From a checkpoint of a small image autoencoder.
Model: 12M parameters, encoder arch squeezenet, encoder activation relu, decoder widths [64, 128, 256, 256].
Training: 6400 steps, batches of 128.
Data: trained on photos of plants and fungi (iNaturalist), 18.1 epochs.
Rows from block 13 of the encoder of a small image autoencoder, named by matrix and row number. Each number is 50 + 15 x the weight over its row's rms, rounded and kept within 0 to 99. All counts start at 0. After the name is the row's rms in percent of the matrix's.
After each channel's rows are labels from the 100 images, of 14976, where the channel reaches its highest value: "colour at peak" is the nearest of a few named colours to the mean colour under the peak. Only what is clearly more common there than usual is listed. The data: photos of plants and fungi (iNaturalist). In brackets: how many of the 100.
# sq0: squeeze pointwise conv (encoder.blocks.13.sq.0.weight, 256x1024x1x1), inputs 602-687

sq0.191 170:52 50 48 52 50 49 49 49 51 52 52 47 50 49 49 47 50 50 50 50 50 50 49 53 50 49 50 50 48 50 48 50 49 52 49 49 49 50 49 50 53 47 49 53 49 50 49 50 49 49 50 48 52 50 50 50 50 52 48 50 50 50 50 46 50 50 50 48 49 50 50 50 50 50 49 48 49 45 48 50 54 52 50 54 51 45
colour at peak: black (53)

sq0.73 159:50 50 51 49 52 50 48 50 51 48 48 48 50 50 51 50 50 49 52 46 50 50 50 48 51 48 52 51 49 50 48 52 51 51 48 51 49 51 50 48 51 54 50 50 51 53 48 49 47 51 50 49 50 52 50 50 53 49 47 51 51 48 50 53 48 51 50 50 53 51 50 50 52 50 49 48 48 49 49 50 49 47 51 49 52 50
colour at peak: white (100)

sq0.147 152:51 49 50 50 50 48 49 49 50 51 47 50 50 46 48 51 49 51 50 50 50 50 52 52 53 52 51 51 49 48 52 48 49 50 48 51 51 50 49 50 49 49 47 48 50 52 45 52 52 49 52 51 51 50 50 48 49 52 50 51 51 48 50 49 47 49 51 51 51 51 51 48 51 50 51 49 53 46 46 52 48 50 50 50 50 51
colour at peak: yellow (26)

sq0.91 169:50 51 50 48 49 51 50 50 51 50 46 50 50 47 50 52 49 49 49 49 50 48 50 51 49 50 52 52 49 50 49 51 49 50 50 48 51 52 50 51 50 50 47 49 47 49 52 50 48 48 50 48 50 53 50 49 47 50 50 51 52 49 50 50 49 48 52 50 50 52 49 48 47 51 51 47 52 51 51 51 49 53 51 51 52 51
colour at peak: pink (53); white (31)

sq0.205 158:51 49 51 48 50 49 48 51 49 51 47 49 50 46 52 47 50 50 53 49 50 49 49 49 50 49 50 51 51 47 49 50 49 48 49 52 51 49 51 52 48 48 50 48 51 50 52 48 51 50 48 52 51 51 50 46 50 50 49 50 50 50 50 51 48 54 47 48 51 49 49 51 47 51 49 48 54 52 49 49 49 53 49 51 48 52
colour at peak: white (63); pink (32)

sq0.138 132:49 49 51 52 50 49 46 55 51 50 48 51 50 52 44 50 50 51 51 50 50 50 51 53 49 51 51 50 49 46 49 50 49 51 53 52 53 49 50 52 55 52 50 49 52 51 51 47 49 52 50 51 49 50 50 51 52 51 50 51 51 50 50 49 49 49 49 50 51 50 51 52 49 52 51 50 51 50 50 51 51 48 49 49 51 48
colour at peak: pink (48); white (25)

sq0.38 098:50 49 47 49 50 50 50 52 48 54 46 49 50 45 46 49 49 48 50 48 50 47 49 53 49 48 51 54 51 50 47 52 49 50 50 51 49 49 51 48 48 47 49 52 51 49 52 48 49 50 49 49 51 52 50 52 53 50 48 47 51 47 50 49 46 49 55 49 52 51 51 49 50 50 48 49 51 49 50 50 51 50 49 55 47 50
colour at peak: pink (47); white (36)

sq0.56 190:49 49 51 49 50 49 50 52 51 51 50 51 50 49 46 50 50 51 49 52 50 51 50 49 51 49 50 50 48 50 50 50 50 50 47 49 49 49 50 50 50 48 48 51 48 49 50 51 49 50 50 52 48 47 50 49 50 49 49 51 51 48 50 53 54 53 48 50 48 49 50 51 48 49 50 51 51 51 50 51 49 46 50 49 49 50
colour at peak: yellow (35)

sq0.253 118:48 49 52 53 48 49 42 52 51 49 51 51 50 51 44 48 51 48 49 49 50 47 51 52 50 51 51 49 51 45 48 51 51 49 49 48 51 48 50 49 50 48 48 51 47 51 50 46 46 49 50 48 47 51 50 53 47 52 44 50 47 50 50 53 44 48 49 48 49 51 49 49 49 51 51 51 48 50 50 49 51 48 52 49 48 51
colour at peak: black (94)

sq0.171 141:49 48 48 50 48 49 50 52 51 48 47 49 50 46 47 49 51 52 46 48 50 48 49 48 51 51 48 49 48 50 47 48 50 49 49 48 49 52 50 48 49 49 47 48 45 48 47 50 52 49 49 51 49 50 50 47 49 49 49 50 49 46 50 49 45 47 53 50 47 47 49 48 50 50 49 50 50 47 54 49 48 50 50 52 50 46
colour at peak: pink (48); white (41)

sq0.203 149:49 50 48 52 51 50 51 51 52 50 47 47 50 55 49 51 50 50 48 49 50 50 51 51 50 51 50 50 49 52 47 50 50 49 48 50 51 48 49 50 50 52 49 52 48 50 48 46 51 50 49 48 53 49 50 50 51 49 51 48 48 49 50 50 52 49 51 50 48 49 50 48 51 51 50 48 48 48 49 50 49 46 49 51 48 49
colour at peak: white (100)

sq0.234 166:51 51 49 52 50 50 49 49 49 50 49 50 50 48 44 49 50 48 50 49 50 51 49 49 48 50 50 49 50 48 51 48 50 50 46 48 50 48 48 49 51 49 48 50 49 49 48 50 49 49 50 52 49 50 50 50 50 49 48 47 51 47 50 51 48 51 47 55 49 49 48 49 49 50 48 46 51 47 52 50 48 48 50 49 50 48
colour at peak: black (100)

sq0.68 178:49 51 49 51 48 50 53 50 52 48 49 50 50 48 50 50 50 51 51 49 50 47 52 50 51 49 49 50 48 50 50 48 50 51 48 49 46 47 49 51 51 49 48 51 53 51 48 49 49 50 50 52 52 51 50 51 49 51 48 49 49 50 50 49 48 48 51 50 51 48 49 51 51 52 51 48 49 50 47 48 49 49 48 50 50 53
colour at peak: pink (51); white (33)

sq0.231 139:50 51 48 49 47 48 47 47 52 48 52 49 50 48 45 49 50 48 48 50 50 47 51 48 51 47 48 48 47 47 49 47 49 51 49 50 51 49 50 49 47 48 49 50 49 49 51 49 49 49 51 51 48 49 50 47 47 51 50 47 51 49 50 48 49 51 49 48 49 50 49 48 52 50 50 48 51 48 48 50 50 47 49 50 48 49
colour at peak: green (44)

sq0.133 154:51 49 48 51 49 49 51 48 50 48 47 51 50 45 44 50 49 49 49 49 50 49 50 51 49 49 48 46 48 48 47 48 51 50 50 48 48 50 51 50 49 52 49 45 48 51 50 49 51 49 49 49 48 47 50 46 48 51 50 50 49 50 50 53 48 51 49 50 48 49 48 51 50 52 50 49 51 49 46 49 50 51 49 47 49 49
colour at peak: pink (26)

sq0.255 202:51 48 48 50 48 50 51 53 51 50 50 50 50 50 51 48 49 51 49 50 50 50 52 49 48 50 48 51 51 50 49 48 50 49 50 48 50 49 49 50 51 49 50 50 52 50 54 47 48 49 50 48 49 51 50 51 54 50 47 49 52 49 50 50 49 49 51 50 48 52 47 51 49 49 49 49 48 48 49 51 49 49 49 47 49 51
colour at peak: yellow (34)

sq0.10 156:48 49 49 50 52 49 50 50 53 47 46 49 49 48 45 51 51 51 51 47 50 44 50 51 48 47 47 50 48 52 49 48 49 50 49 49 49 45 50 50 49 54 49 49 45 49 48 45 49 49 49 51 50 48 50 47 50 48 47 50 51 48 50 48 46 49 47 49 47 47 48 48 49 49 48 49 51 43 47 51 52 47 49 48 47 47
colour at peak: brown (68)

sq0.251 125:49 49 52 51 53 49 49 48 50 51 48 52 50 47 51 49 49 51 49 51 50 50 50 52 50 51 50 51 51 49 50 51 50 49 52 51 51 51 49 49 52 52 52 52 48 49 49 48 56 49 49 52 51 51 50 52 48 50 48 50 47 50 50 48 48 51 48 52 52 49 51 50 52 51 49 49 52 48 51 50 50 51 49 52 53 47
colour at peak: white (100)

sq0.140 156:48 50 46 49 50 51 47 50 51 49 47 51 50 46 48 52 48 50 47 47 50 46 50 48 49 49 50 47 49 50 49 48 49 49 49 49 51 46 48 47 50 45 48 48 48 49 49 49 51 49 50 49 47 49 50 50 48 50 47 50 48 48 50 48 43 50 45 48 47 50 49 48 50 49 47 50 49 45 49 50 49 48 48 49 47 51
colour at peak: black (51)

sq0.137 176:51 49 49 51 49 49 51 49 48 50 49 51 50 50 45 48 50 50 48 49 50 51 48 49 51 46 48 50 51 50 49 48 49 50 49 50 51 48 48 52 49 47 50 49 49 50 50 46 47 51 49 49 50 46 50 48 52 49 48 50 49 49 50 48 47 46 47 49 48 51 49 50 51 50 49 48 51 49 50 50 50 51 51 51 48 52
colour at peak: white (74)

sq0.97 210:49 51 49 49 50 49 49 51 50 47 48 51 50 48 47 48 50 49 48 51 50 45 50 49 50 50 49 49 48 49 50 47 51 49 47 49 49 47 50 49 48 48 48 49 53 46 47 50 48 49 50 49 48 49 50 47 46 48 52 49 50 50 50 49 42 47 49 50 51 48 48 48 49 50 49 50 50 51 49 50 50 46 50 48 48 50
colour at peak: pink (35)

sq0.78 119:51 50 52 52 47 49 48 51 50 49 53 51 50 47 47 51 51 47 49 49 50 47 48 51 50 49 50 52 50 48 50 52 50 48 52 51 50 46 49 47 47 52 48 49 50 52 48 51 48 50 49 51 50 50 50 48 49 50 50 46 52 53 50 44 46 51 51 50 51 51 50 47 49 50 51 46 46 50 49 50 51 45 50 48 51 50
colour at peak: black (41)

sq0.141 192:50 49 48 49 50 50 48 49 51 49 48 47 50 48 46 50 50 51 50 49 50 50 50 50 51 52 50 48 50 50 51 51 50 51 47 48 50 49 48 49 50 50 50 49 49 51 47 50 50 51 50 49 48 50 50 51 48 51 49 50 48 49 50 51 48 52 52 50 47 50 49 51 48 50 50 47 48 49 51 53 50 47 50 50 50 51
colour at peak: white (65); pink (25)

sq0.11 176:50 49 49 46 50 49 52 45 49 50 47 50 50 48 48 48 50 47 53 51 50 48 49 49 51 49 51 48 50 47 52 51 49 50 50 50 50 51 48 49 51 45 50 47 45 50 50 48 52 50 50 51 49 49 50 50 50 49 50 53 49 49 50 51 52 50 50 51 49 49 51 50 48 50 50 49 51 50 54 50 49 51 51 50 49 49
colour at peak: white (88)

sq0.188 195:52 48 51 50 51 50 49 54 50 50 49 51 50 50 46 50 51 49 51 48 50 49 51 49 50 49 50 48 51 48 50 51 50 50 47 50 51 47 49 49 49 51 52 52 49 51 49 47 46 50 50 49 49 49 50 50 51 50 50 48 49 49 50 49 46 48 51 49 52 50 51 48 50 50 50 48 49 47 50 50 49 48 50 49 49 49
colour at peak: white (100)

sq0.35 187:49 52 49 49 49 50 52 55 51 52 45 50 50 54 51 48 49 47 51 48 50 51 49 51 50 50 49 51 49 49 50 52 50 49 49 47 50 49 50 49 49 48 49 51 47 50 52 50 49 48 51 49 49 49 50 53 50 48 51 49 51 49 50 49 51 51 49 50 49 50 49 50 48 49 48 47 51 49 47 51 51 48 49 50 48 48
colour at peak: white (90)

sq0.230 166:50 49 50 50 49 51 55 48 51 49 51 51 50 49 50 49 49 51 50 48 50 51 50 49 50 49 50 50 50 51 51 52 50 51 50 52 47 50 49 50 47 55 51 50 53 51 50 44 48 50 50 48 53 49 50 52 51 51 53 49 50 51 50 48 52 51 49 53 51 51 49 51 53 49 49 51 50 50 49 50 50 51 51 50 52 49
colour at peak: black (58)

sq0.45 170:50 50 49 48 48 49 52 47 50 48 51 49 50 46 44 49 50 48 49 48 50 48 49 49 49 49 48 48 48 47 48 49 49 49 45 50 49 50 49 49 49 46 48 49 46 52 47 51 49 49 50 48 49 51 50 50 52 49 48 49 49 48 50 50 48 47 51 49 47 52 50 49 51 49 50 46 47 50 48 49 50 50 50 50 49 48
colour at peak: black (41)

sq0.102 112:49 48 50 50 49 49 47 50 50 49 50 50 49 52 47 49 50 50 49 47 50 46 50 48 50 50 49 49 49 48 51 49 51 50 47 50 50 48 50 49 49 50 48 49 48 49 51 50 49 47 50 48 50 48 50 48 48 49 46 48 50 49 50 48 47 49 52 49 49 50 50 50 50 49 49 49 50 44 53 50 48 51 50 51 49 46
colour at peak: brown (77)

sq0.181 202:49 51 50 50 52 50 50 57 52 50 51 50 50 53 50 51 50 51 50 51 50 46 51 50 51 50 51 48 50 47 49 49 50 51 49 48 51 51 51 52 51 45 49 52 53 49 52 49 50 49 51 50 49 51 50 51 48 50 46 49 48 51 50 52 46 50 50 50 49 48 49 50 50 50 50 50 49 52 49 51 51 48 50 50 49 49
colour at peak: green (59)

sq0.21 185:51 50 51 49 50 51 48 49 49 48 51 50 50 50 49 48 50 49 52 50 50 52 51 49 49 50 50 48 51 49 51 52 51 49 50 49 50 50 48 48 48 52 50 48 53 51 47 48 49 52 50 51 49 50 50 49 51 51 50 50 50 49 50 50 49 53 53 49 52 50 46 50 48 50 51 50 51 49 48 50 50 51 50 49 49 47
colour at peak: brown (76)

sq0.100 182:48 50 51 50 49 48 50 50 50 49 49 50 50 46 46 49 49 52 49 52 50 47 47 50 51 51 51 49 51 49 50 51 49 48 49 50 50 49 50 48 50 54 49 49 46 52 49 48 52 48 49 48 49 51 50 51 49 49 53 51 50 47 50 47 43 49 50 49 50 49 50 49 50 50 48 50 49 51 50 50 48 49 50 51 49 45
colour at peak: yellow (42)

sq0.184 199:51 51 51 49 50 49 51 49 50 51 48 51 50 51 48 50 50 50 47 48 50 47 50 50 50 51 49 51 49 48 50 49 49 51 49 50 49 47 49 51 50 50 50 51 50 47 52 50 48 48 50 49 51 50 50 50 52 56 50 50 49 50 50 50 49 51 51 50 49 48 49 48 51 49 49 48 49 50 48 49 48 47 49 50 49 49
colour at peak: white (99)

sq0.180 182:49 50 50 50 50 50 46 55 47 49 50 49 50 49 48 48 50 49 51 49 50 50 49 49 51 48 49 52 52 50 52 52 50 49 47 51 49 51 48 47 48 50 50 47 49 49 49 48 49 51 50 50 49 48 50 49 47 49 50 48 49 48 50 49 49 50 44 47 48 50 49 49 53 50 50 49 49 48 49 51 51 50 49 48 51 49
colour at peak: white (87)

sq0.218 164:48 51 49 48 48 51 47 49 51 52 50 48 50 48 46 47 49 47 48 49 50 54 50 50 49 49 49 49 47 48 48 48 50 49 48 48 49 49 50 49 49 51 51 48 46 48 50 48 50 48 51 46 50 51 50 51 50 49 48 49 51 51 50 47 44 53 54 49 49 49 49 51 47 50 50 47 50 45 46 52 50 47 50 49 47 51
colour at peak: brown (63); black (26)

sq0.136 126:49 48 51 48 49 52 49 49 49 47 54 48 50 49 50 49 52 53 50 48 50 48 49 51 51 49 49 49 51 45 50 49 50 50 48 48 51 48 50 50 49 51 49 49 47 51 48 46 49 51 50 51 49 49 50 48 50 48 51 49 48 49 50 50 47 52 49 49 52 51 49 51 48 50 48 50 48 44 50 50 52 51 50 50 48 49
colour at peak: black (51)

sq0.85 123:48 51 49 48 51 49 45 47 50 44 49 49 50 50 45 50 50 49 50 50 50 53 54 49 49 48 49 48 46 48 48 51 50 49 50 48 49 45 50 48 46 55 46 48 48 50 51 52 46 49 50 47 49 49 50 46 49 50 49 49 51 48 50 52 49 50 48 49 49 50 48 46 46 49 49 49 49 46 46 51 49 55 50 47 47 51
colour at peak: green (67)

sq0.183 181:52 50 51 51 53 49 53 49 50 49 50 51 50 50 52 50 50 50 51 49 50 48 51 49 49 54 50 49 50 50 52 49 49 50 50 51 49 50 51 48 50 44 51 50 48 49 49 50 48 51 50 49 48 49 50 52 52 49 52 49 47 49 50 50 54 48 48 50 48 52 51 49 48 49 49 49 49 50 50 50 51 49 50 51 50 47
colour at peak: green (55)

sq0.31 171:49 48 48 51 49 51 48 52 53 49 49 50 50 48 49 49 50 48 49 48 50 47 48 50 51 48 48 50 48 49 49 50 50 49 47 50 51 48 49 51 51 49 50 50 49 49 48 50 49 50 50 49 51 49 50 50 50 49 50 48 50 50 50 46 46 51 52 52 52 52 50 51 48 49 48 48 50 46 48 51 50 52 50 50 50 49
colour at peak: white (48); pink (48)

sq0.41 164:51 48 49 50 50 48 48 49 50 49 48 49 50 50 52 47 50 49 51 48 50 51 50 49 51 52 49 51 52 48 49 50 50 49 47 49 50 50 50 50 49 49 50 48 47 49 49 49 48 51 49 50 46 51 50 48 52 51 51 51 51 52 50 54 51 48 50 47 49 50 51 50 46 50 44 47 51 49 51 51 52 51 51 49 48 47
colour at peak: black (57)

sq0.24 162:50 50 49 50 47 49 53 49 50 49 45 50 51 50 45 51 49 49 48 47 50 45 49 50 50 50 48 47 50 49 51 48 50 48 49 49 50 46 50 47 47 51 49 47 49 48 49 48 48 48 49 50 49 49 50 50 49 52 54 49 51 50 50 48 44 52 48 50 49 50 49 51 50 51 51 51 49 49 52 50 49 45 50 49 50 49
colour at peak: black (46)

sq0.143 168:49 51 51 51 50 49 54 50 50 52 47 48 50 52 51 49 50 50 49 47 50 51 49 50 49 51 51 48 52 50 51 51 50 50 48 49 50 52 48 51 52 51 50 50 51 50 48 47 50 52 51 49 50 50 50 50 54 49 52 51 49 50 50 50 49 51 51 51 51 50 52 51 50 51 52 49 50 42 48 49 48 51 49 50 51 50
colour at peak: white (95)

sq0.126 151:49 49 48 47 48 49 49 50 48 49 48 48 50 53 51 52 49 51 50 49 50 49 49 49 49 49 48 48 51 49 50 51 48 49 48 47 50 51 50 50 49 51 50 51 48 50 50 48 54 49 50 49 50 51 50 50 50 52 51 49 49 48 50 48 46 51 46 51 49 49 49 53 51 50 48 49 48 45 50 48 51 50 50 50 50 49
colour at peak: pink (51)

sq0.19 142:49 51 49 50 51 49 45 51 49 48 46 51 50 48 46 51 51 49 50 47 50 51 48 49 49 51 48 50 49 51 49 49 50 50 48 51 50 49 49 48 50 48 50 50 49 50 46 49 51 50 50 48 49 52 50 50 52 49 47 49 53 50 50 52 49 47 51 51 52 51 50 50 48 50 49 49 46 45 49 49 48 49 49 50 51 49
colour at peak: white (68)

sq0.22 186:48 51 51 48 51 48 50 46 49 49 48 50 50 48 51 50 49 48 50 49 50 52 48 50 49 50 51 51 49 51 49 49 50 50 49 50 51 54 49 51 51 49 50 52 46 50 46 50 50 49 50 51 50 49 50 50 50 49 52 47 49 49 50 51 45 52 49 50 49 52 50 49 47 49 48 51 51 46 50 50 48 52 51 50 50 49
colour at peak: black (99)

sq0.121 167:51 52 48 52 49 51 50 49 49 51 48 50 50 46 50 50 50 51 50 49 50 49 49 50 50 50 50 49 50 51 50 49 49 49 50 51 48 49 50 53 52 50 50 51 50 50 43 47 48 50 50 50 52 51 50 49 50 50 51 50 49 48 50 49 51 53 52 49 48 50 51 51 50 49 50 50 52 51 46 52 50 50 48 51 51 48
colour at peak: green (47)

sq0.142 112:51 49 52 48 51 50 50 49 51 51 51 51 50 49 46 50 51 51 53 49 50 47 47 50 52 51 50 51 48 49 50 48 50 50 48 51 48 53 50 48 46 56 48 52 48 48 45 47 49 52 50 50 50 51 50 50 47 46 52 51 52 47 50 50 46 49 47 50 51 49 49 48 48 50 50 49 49 50 50 52 53 48 50 49 49 48
colour at peak: pink (46); white (43)

sq0.108 127:48 49 50 49 48 49 49 50 51 49 48 48 50 50 46 50 49 49 47 48 50 48 50 50 51 49 49 50 50 50 51 49 49 51 50 49 50 43 50 49 50 47 50 49 48 50 47 46 49 50 50 49 51 49 50 48 51 49 49 52 50 48 50 50 48 49 52 49 49 47 49 49 52 51 51 52 48 45 50 50 46 50 50 49 53 48
colour at peak: black (46)

sq0.118 086:47 51 45 51 49 51 48 51 50 48 51 46 50 51 44 50 50 53 50 49 50 45 49 49 50 48 48 50 50 53 49 46 50 50 48 49 50 43 50 50 48 48 53 51 52 48 45 46 49 48 49 50 52 47 50 45 52 52 52 49 48 51 50 48 46 48 49 49 47 51 50 48 49 51 49 50 48 46 47 51 49 48 49 48 52 47
colour at peak: green (39)

sq0.83 164:49 51 48 50 51 49 49 53 50 49 49 48 51 49 48 46 50 49 49 47 50 49 50 50 49 48 47 49 50 51 49 49 49 50 49 48 49 46 49 49 49 50 50 51 50 49 53 50 50 49 50 47 52 50 50 50 50 49 48 49 51 52 50 50 48 50 48 51 52 50 51 51 51 50 49 51 49 44 47 51 48 47 51 50 49 51
colour at peak: black (64)

sq0.226 141:50 49 49 51 50 50 49 48 51 47 50 51 50 49 52 46 50 51 52 50 50 51 49 52 50 48 51 51 53 49 50 49 49 49 46 51 50 48 49 49 51 50 52 50 49 50 49 48 48 52 49 51 49 50 50 50 50 50 52 47 50 49 50 49 50 51 53 47 51 52 49 50 49 50 50 47 50 49 45 51 50 49 50 48 52 53
colour at peak: black (50)

sq0.201 146:48 52 49 50 49 52 47 44 50 50 50 50 50 51 50 47 49 51 50 48 50 51 48 51 51 49 50 49 48 50 52 49 49 49 44 49 49 50 49 53 51 51 48 48 45 49 46 48 48 49 50 48 50 50 50 48 46 48 52 50 49 48 50 48 50 51 47 52 49 53 48 51 51 51 48 50 49 50 47 51 51 50 50 50 51 51
colour at peak: white (70); pink (28)

sq0.161 111:49 51 52 49 47 49 51 50 49 46 47 49 51 45 47 50 50 49 45 48 50 51 49 47 47 49 50 47 48 54 48 50 50 49 50 49 41 50 51 54 50 55 46 48 46 51 47 53 52 49 52 47 51 48 50 48 46 49 52 45 52 47 50 48 45 50 51 44 48 48 50 49 52 49 45 49 48 52 48 49 49 48 51 48 48 56
colour at peak: black (100)

sq0.170 187:50 49 47 50 48 49 48 50 48 50 48 51 50 48 47 50 50 47 49 50 50 48 48 49 49 51 49 49 49 49 48 48 50 50 46 50 51 49 50 47 48 49 50 51 48 49 47 46 49 51 50 49 50 47 50 51 48 49 47 50 50 49 50 47 48 49 47 51 49 49 49 51 49 49 49 50 50 51 48 50 51 50 50 49 51 49
colour at peak: brown (67)

sq0.37 188:48 49 50 50 49 48 49 51 50 50 48 50 50 49 45 48 49 49 50 49 50 47 48 49 52 49 50 49 52 46 50 51 51 49 49 51 50 48 49 52 51 52 50 49 51 48 48 46 50 50 49 50 51 50 50 49 49 50 51 49 48 48 50 50 45 52 50 50 49 48 52 51 49 49 49 49 51 46 50 50 48 49 50 49 49 53
colour at peak: black (59)

sq0.26 163:50 48 47 48 50 51 50 48 50 52 49 52 49 52 50 55 49 50 52 49 50 47 52 50 50 52 50 50 50 47 50 50 50 52 51 49 49 48 49 51 52 51 53 52 42 49 49 48 49 49 50 49 49 50 50 55 50 51 50 50 48 47 50 50 45 50 49 51 49 50 50 50 52 50 55 45 49 47 48 50 49 46 50 49 50 54
colour at peak: black (100)

sq0.17 161:52 51 53 50 53 50 51 50 51 50 49 49 50 53 53 50 51 50 52 51 50 52 49 50 51 51 51 51 50 50 51 53 49 50 49 51 50 52 49 50 51 50 49 52 46 49 52 46 50 49 50 52 50 48 50 51 48 52 50 52 50 49 50 51 49 47 50 50 51 50 50 51 54 50 47 48 50 47 50 50 51 51 50 51 52 49
colour at peak: green (39)

sq0.44 159:51 53 51 48 52 50 51 52 50 53 52 52 50 48 51 54 50 51 51 48 50 46 51 50 53 52 49 51 50 50 52 50 50 48 51 48 51 51 49 54 52 44 48 48 53 48 51 48 49 51 50 51 48 50 50 50 52 50 49 51 50 48 50 53 54 47 53 52 52 48 51 51 48 52 53 49 52 50 52 49 49 46 51 50 49 50
colour at peak: black (98)

sq0.169 163:52 50 51 50 51 50 52 53 50 54 52 51 50 53 51 48 50 49 53 53 50 51 52 49 48 50 51 52 49 50 50 52 50 49 54 50 50 52 49 48 48 46 52 50 52 50 55 48 53 50 52 51 50 49 50 51 49 47 48 52 51 49 50 49 52 47 50 51 53 51 50 50 50 50 49 49 52 52 54 49 50 50 49 53 50 49
colour at peak: black (100)

sq0.146 135:52 48 49 48 49 50 46 53 50 51 48 52 50 48 45 50 50 52 50 48 50 46 48 49 49 50 50 49 52 48 48 53 49 50 50 48 49 50 49 50 50 52 52 49 48 49 48 48 50 48 51 47 50 50 50 52 50 49 50 47 50 50 50 50 48 48 54 48 50 51 51 48 49 50 50 49 49 50 51 50 50 46 49 51 48 48
colour at peak: pink (50)