config.toml
encoder_arch = "squeezenet"
model = "image autoencoder"
dataset = "photos of plants and fungi (iNaturalist)"
train_examples = 45211
image_size = 64
crop_scale_min = 1
horizontal_flip = true
translate = 0.12
bottleneck = "plain"
downsampling_factor = 8
encoder_norm = "layernorm"
encoder_activation = "relu"
encoder_depths = [4, 4, 4, 4]
encoder_kernel_size = 3
encoder_stem = "single"
encoder_widths = [128, 256, 512, 1024]
loss = "mse"
latent_channels = 32
decoder_norm = "batchnorm"
decoder_activation = "gelu"
decoder_widths = [64, 128, 256, 256]
decoder_blocks_per_level = 2
decoder_block = "plain"
decoder_attention = false
decoder_upsampling = "nearest_conv"
init = "torch_default"
optimizer = "muon"
muon_scale = "match_rms_adamw"
lr = 0.0053
momentum = 0.95
nesterov = false
orthogonalizer = "newton_schulz_5"
adamw_lr_other_params = 0.0013
grad_clip = 1.0
adaptive_grad_clip = 0.1
steps = 6400
batch_size = 128
epochs = 18.1
lr_schedule = "cosine"
final_lr_fraction = 0
warmup_steps = 640
weight_decay = 0.3
adamw_weight_decay_other_params = 0.05
Rows from block 13 of the encoder, named by matrix and row number. Rows with one number belong to one channel. Each number is 128 + 24 x the weight over its row's rms, rounded and kept within 0 to 255. All counts start at 0. Numbers have three digits each. After the name is the row's rms in percent of the matrix's.
# sq0: squeeze pointwise conv (encoder.blocks.13.sq.0.weight, 256x1024x1x1), inputs 640-703
# e30: expand 3x3 conv (encoder.blocks.13.e3.0.weight, 512x256x3x3, transposed), outputs 80-87, a 3x3 kernel for each
sq0.31 171:126130129126128128126126126127126128128126130127128128128126127125129128128121122130132131131131128130125127125125129121125129129131128127128126122126123128128126125126129130130123126129128127
e30.31 192:119138137127134133144132134122127124118130145101117143120128121124132130132131132137131131122157135134120117134141138133142141144150132136126139115129145112136121135160123134144134134147144120128139140144125127130133
sq0.35 187:128127126125126129124128131127126125129127126127128134128125130126129127127127130130126128126128126128126127124124129127124130129124126129125125127129130127128126129129120128126124127129128126
e30.35 225:142147150127135127122116130098139141115137127112116133120132121146142132129129124124125127101119101125118138136138143152152136124131126135114077107113110114110117142126113144156120121113125134136134130132122152142137
sq0.37 188:127131130131127127130126125122128128126128129128128127126127129127125124128128120131128128126125130129127127126127130122128128125126127126126133126127121128128127127130126128129125128128128126
e30.37 209:120130131144147133136135134155140128121111148141126145122133130129143139131129129151146152137118133136111123140147147136144135127123123136097121134108119121109151119124136126134133133129144129135135139147137133146126
sq0.38 098:129126125123126132130127131124127128127127129131128131132128124124130123128127122127136127132130130127129127125126130127128128129128127135123127128132122125131131129124128128123126127126128128
e30.38 126:118140123119140145129134126128139134126127114108133124152145137129123121150143123130107124116131111124129122107122117134156131143158134138138124107090120125126115130114123103117097113136099154152133141141121146124104
sq0.41 164:128128126126127124123127126127125130127128122130128124131129129130130131128134129124128124126128129128122129118123129126130130131130129126125122131129129125130131130125126130126123129125128125
e30.41 197:136134128121145129123130131118107131131119135117101125131145122128129123137143133136099129115115161120105112140136122143149132136133122133113136118120106122108121146139138150135137154142139143140145131124131133129131
sq0.44 159:127134131119125125132124130125126129128129125129128127131129127130128126128132135124132131131126129130125131133126131127131127126122129129126127131128127130127130132126114130125126127124128122
e30.44 248:125132134129140132136126125108114131111132136129113118132142128134137133144129123113115118124130103129126121125149149146150142119130142113129146104125110122130121125121116119118122128134137125127141133143143130138135
sq0.45 170:126127126122125126121131122129126126128125126129128129131126125126127125128129125123130126123132128127129126128121124127124126127128128128126125126126118125128127122126125128127125125128128127
e30.45 176:116117118150153145145144138140121118117105142130115112128151141126130136125129144144112124146115141126114118135145156140150159137161141122106140129118117139114138131113130142135129130135120118140124134145132136137136
sq0.47 165:126125128128130130127131129126127126129125127131128131133129122130128129128132124124128128129126128124130128128124129122128125125131132125125126126126120126131127129129126127125127127128128126
e30.47 173:139132142132127131138121121160127114135117133134128127134135129134135136131120133142126124132104136120101111133135141137138135132138129115103138116116104095098119126138113142158128136150121131143143132126142129130142
sq0.50 162:129128129121128126130125124123127131126129128130128125126127129129125122128127127127129130124127125127128127127126127120125132131119129128123124130127125125130129128125121126128127125128128128
e30.50 146:134151136138133140121122119122126138110147130127133133130143141130150124124120111122129136124122088136132133133134142148150141139140127100106122084097096110133109145132145142140148143134124134130140139128133125122126
sq0.53 207:129129125126128125121127127126129128127125126128128126125129126125127127128128118125127127125129127128129128124127125119130128126128128125129130127126124125126127129126129128129125126126128125
e30.53 146:144128138138138140133127120164120110145132122154162108124125124137146130138137136138095091127115131115117111131134133135149140136139139123123147141131116087083114129134106144139118141149153144130131133123127147138133
sq0.56 190:128129127125125129125126127129126128128131125123128126127127126130130124128132135133125128125127128129125127128130129129128129126122127127126128130125125128131129131127131130127128127130128130
e30.56 187:148122132137135126132140141162132120152107147148158132129122143135133150120125130151101106139104150127111100158146131146153127144150127132102138135109122089094123120124127127139138133131152145128134139131133131140127
sq0.64 173:126122124127124127127126129123126125128126128128128128124130129132129127128128124128123129125124125125124127126127126123121130127127128124127129122129124129127130126126127128124128129127128129
e30.64 165:140138134134130123120133127142127134144122161138143144114119119129131151130128131144176153147123134142135151148145148142138127139132121138113118117114111097118106113134131130138127124130122146135139139136139141133137
sq0.66 031:121118132127122121120116133142138115121130126127125128133126129105133132130129127118126127112117128117130126142130130127105130124144129119118129126127142131118133125127132131129131114135130133
e30.66 018:102089091139140136121131155130111089086078094163120104128098124148092111125096130103101108125098082140123084123148151117115140132140143118135142111114115119125124079115108087104109088108089119098104100132099161155146
sq0.67 127:127131125136128127127132126123128128126124127130129124131127125128126130129122134132134124132132129130129129129128125132129128131131127126131130129128130128133127124126121128125128134128128130
e30.67 122:143131118124122107164148133141129125109137126137135122133124126135144128137139134123122131130139130123155140128122119147139128142127131108131140117141096126133102122118125122112115126124144134123127131138131111119135
sq0.68 178:126130129126124130132130124127127128128131131129128129126130125127126129128126124125130127129125126129129130130125126128124126127126125128128133125126125128127127132125132127126131131130128126
e30.68 187:121131144121144140120135123144129132139118139132164164137137123127147131123130128130144129131091128109127139128136133125166162137140141152096089137112125137110129136135129134135110119128119130122137130137128142138133
sq0.73 159:127126129134129128129132125126123130129126127130128127133127123129129125128132124129129128132129128129131129127126125126126128126124130127131128127130123129129125129125121127127123124131128124
e30.73 190:135137148139137140135125153104128112104103112103105101126149127133136144119138134136108136137148122147132123150135123148159147132127145131126121107106099110110126119107115119134119123122115133147142130150145131140141
sq0.76 099:126125127122123125127128128123123125126129127127128120130128127127127124128120124124126128124127123127127128130126126122127127127129126128127122124119119126123127124125130128125126126126128127
e30.76 073:129134151148135144111113125129112131120110138117124151133124134136147145128136144116159143113102102135116130145130139133149134133131117150110108151126131139152146168155147145141135140133132143150137139129125140139137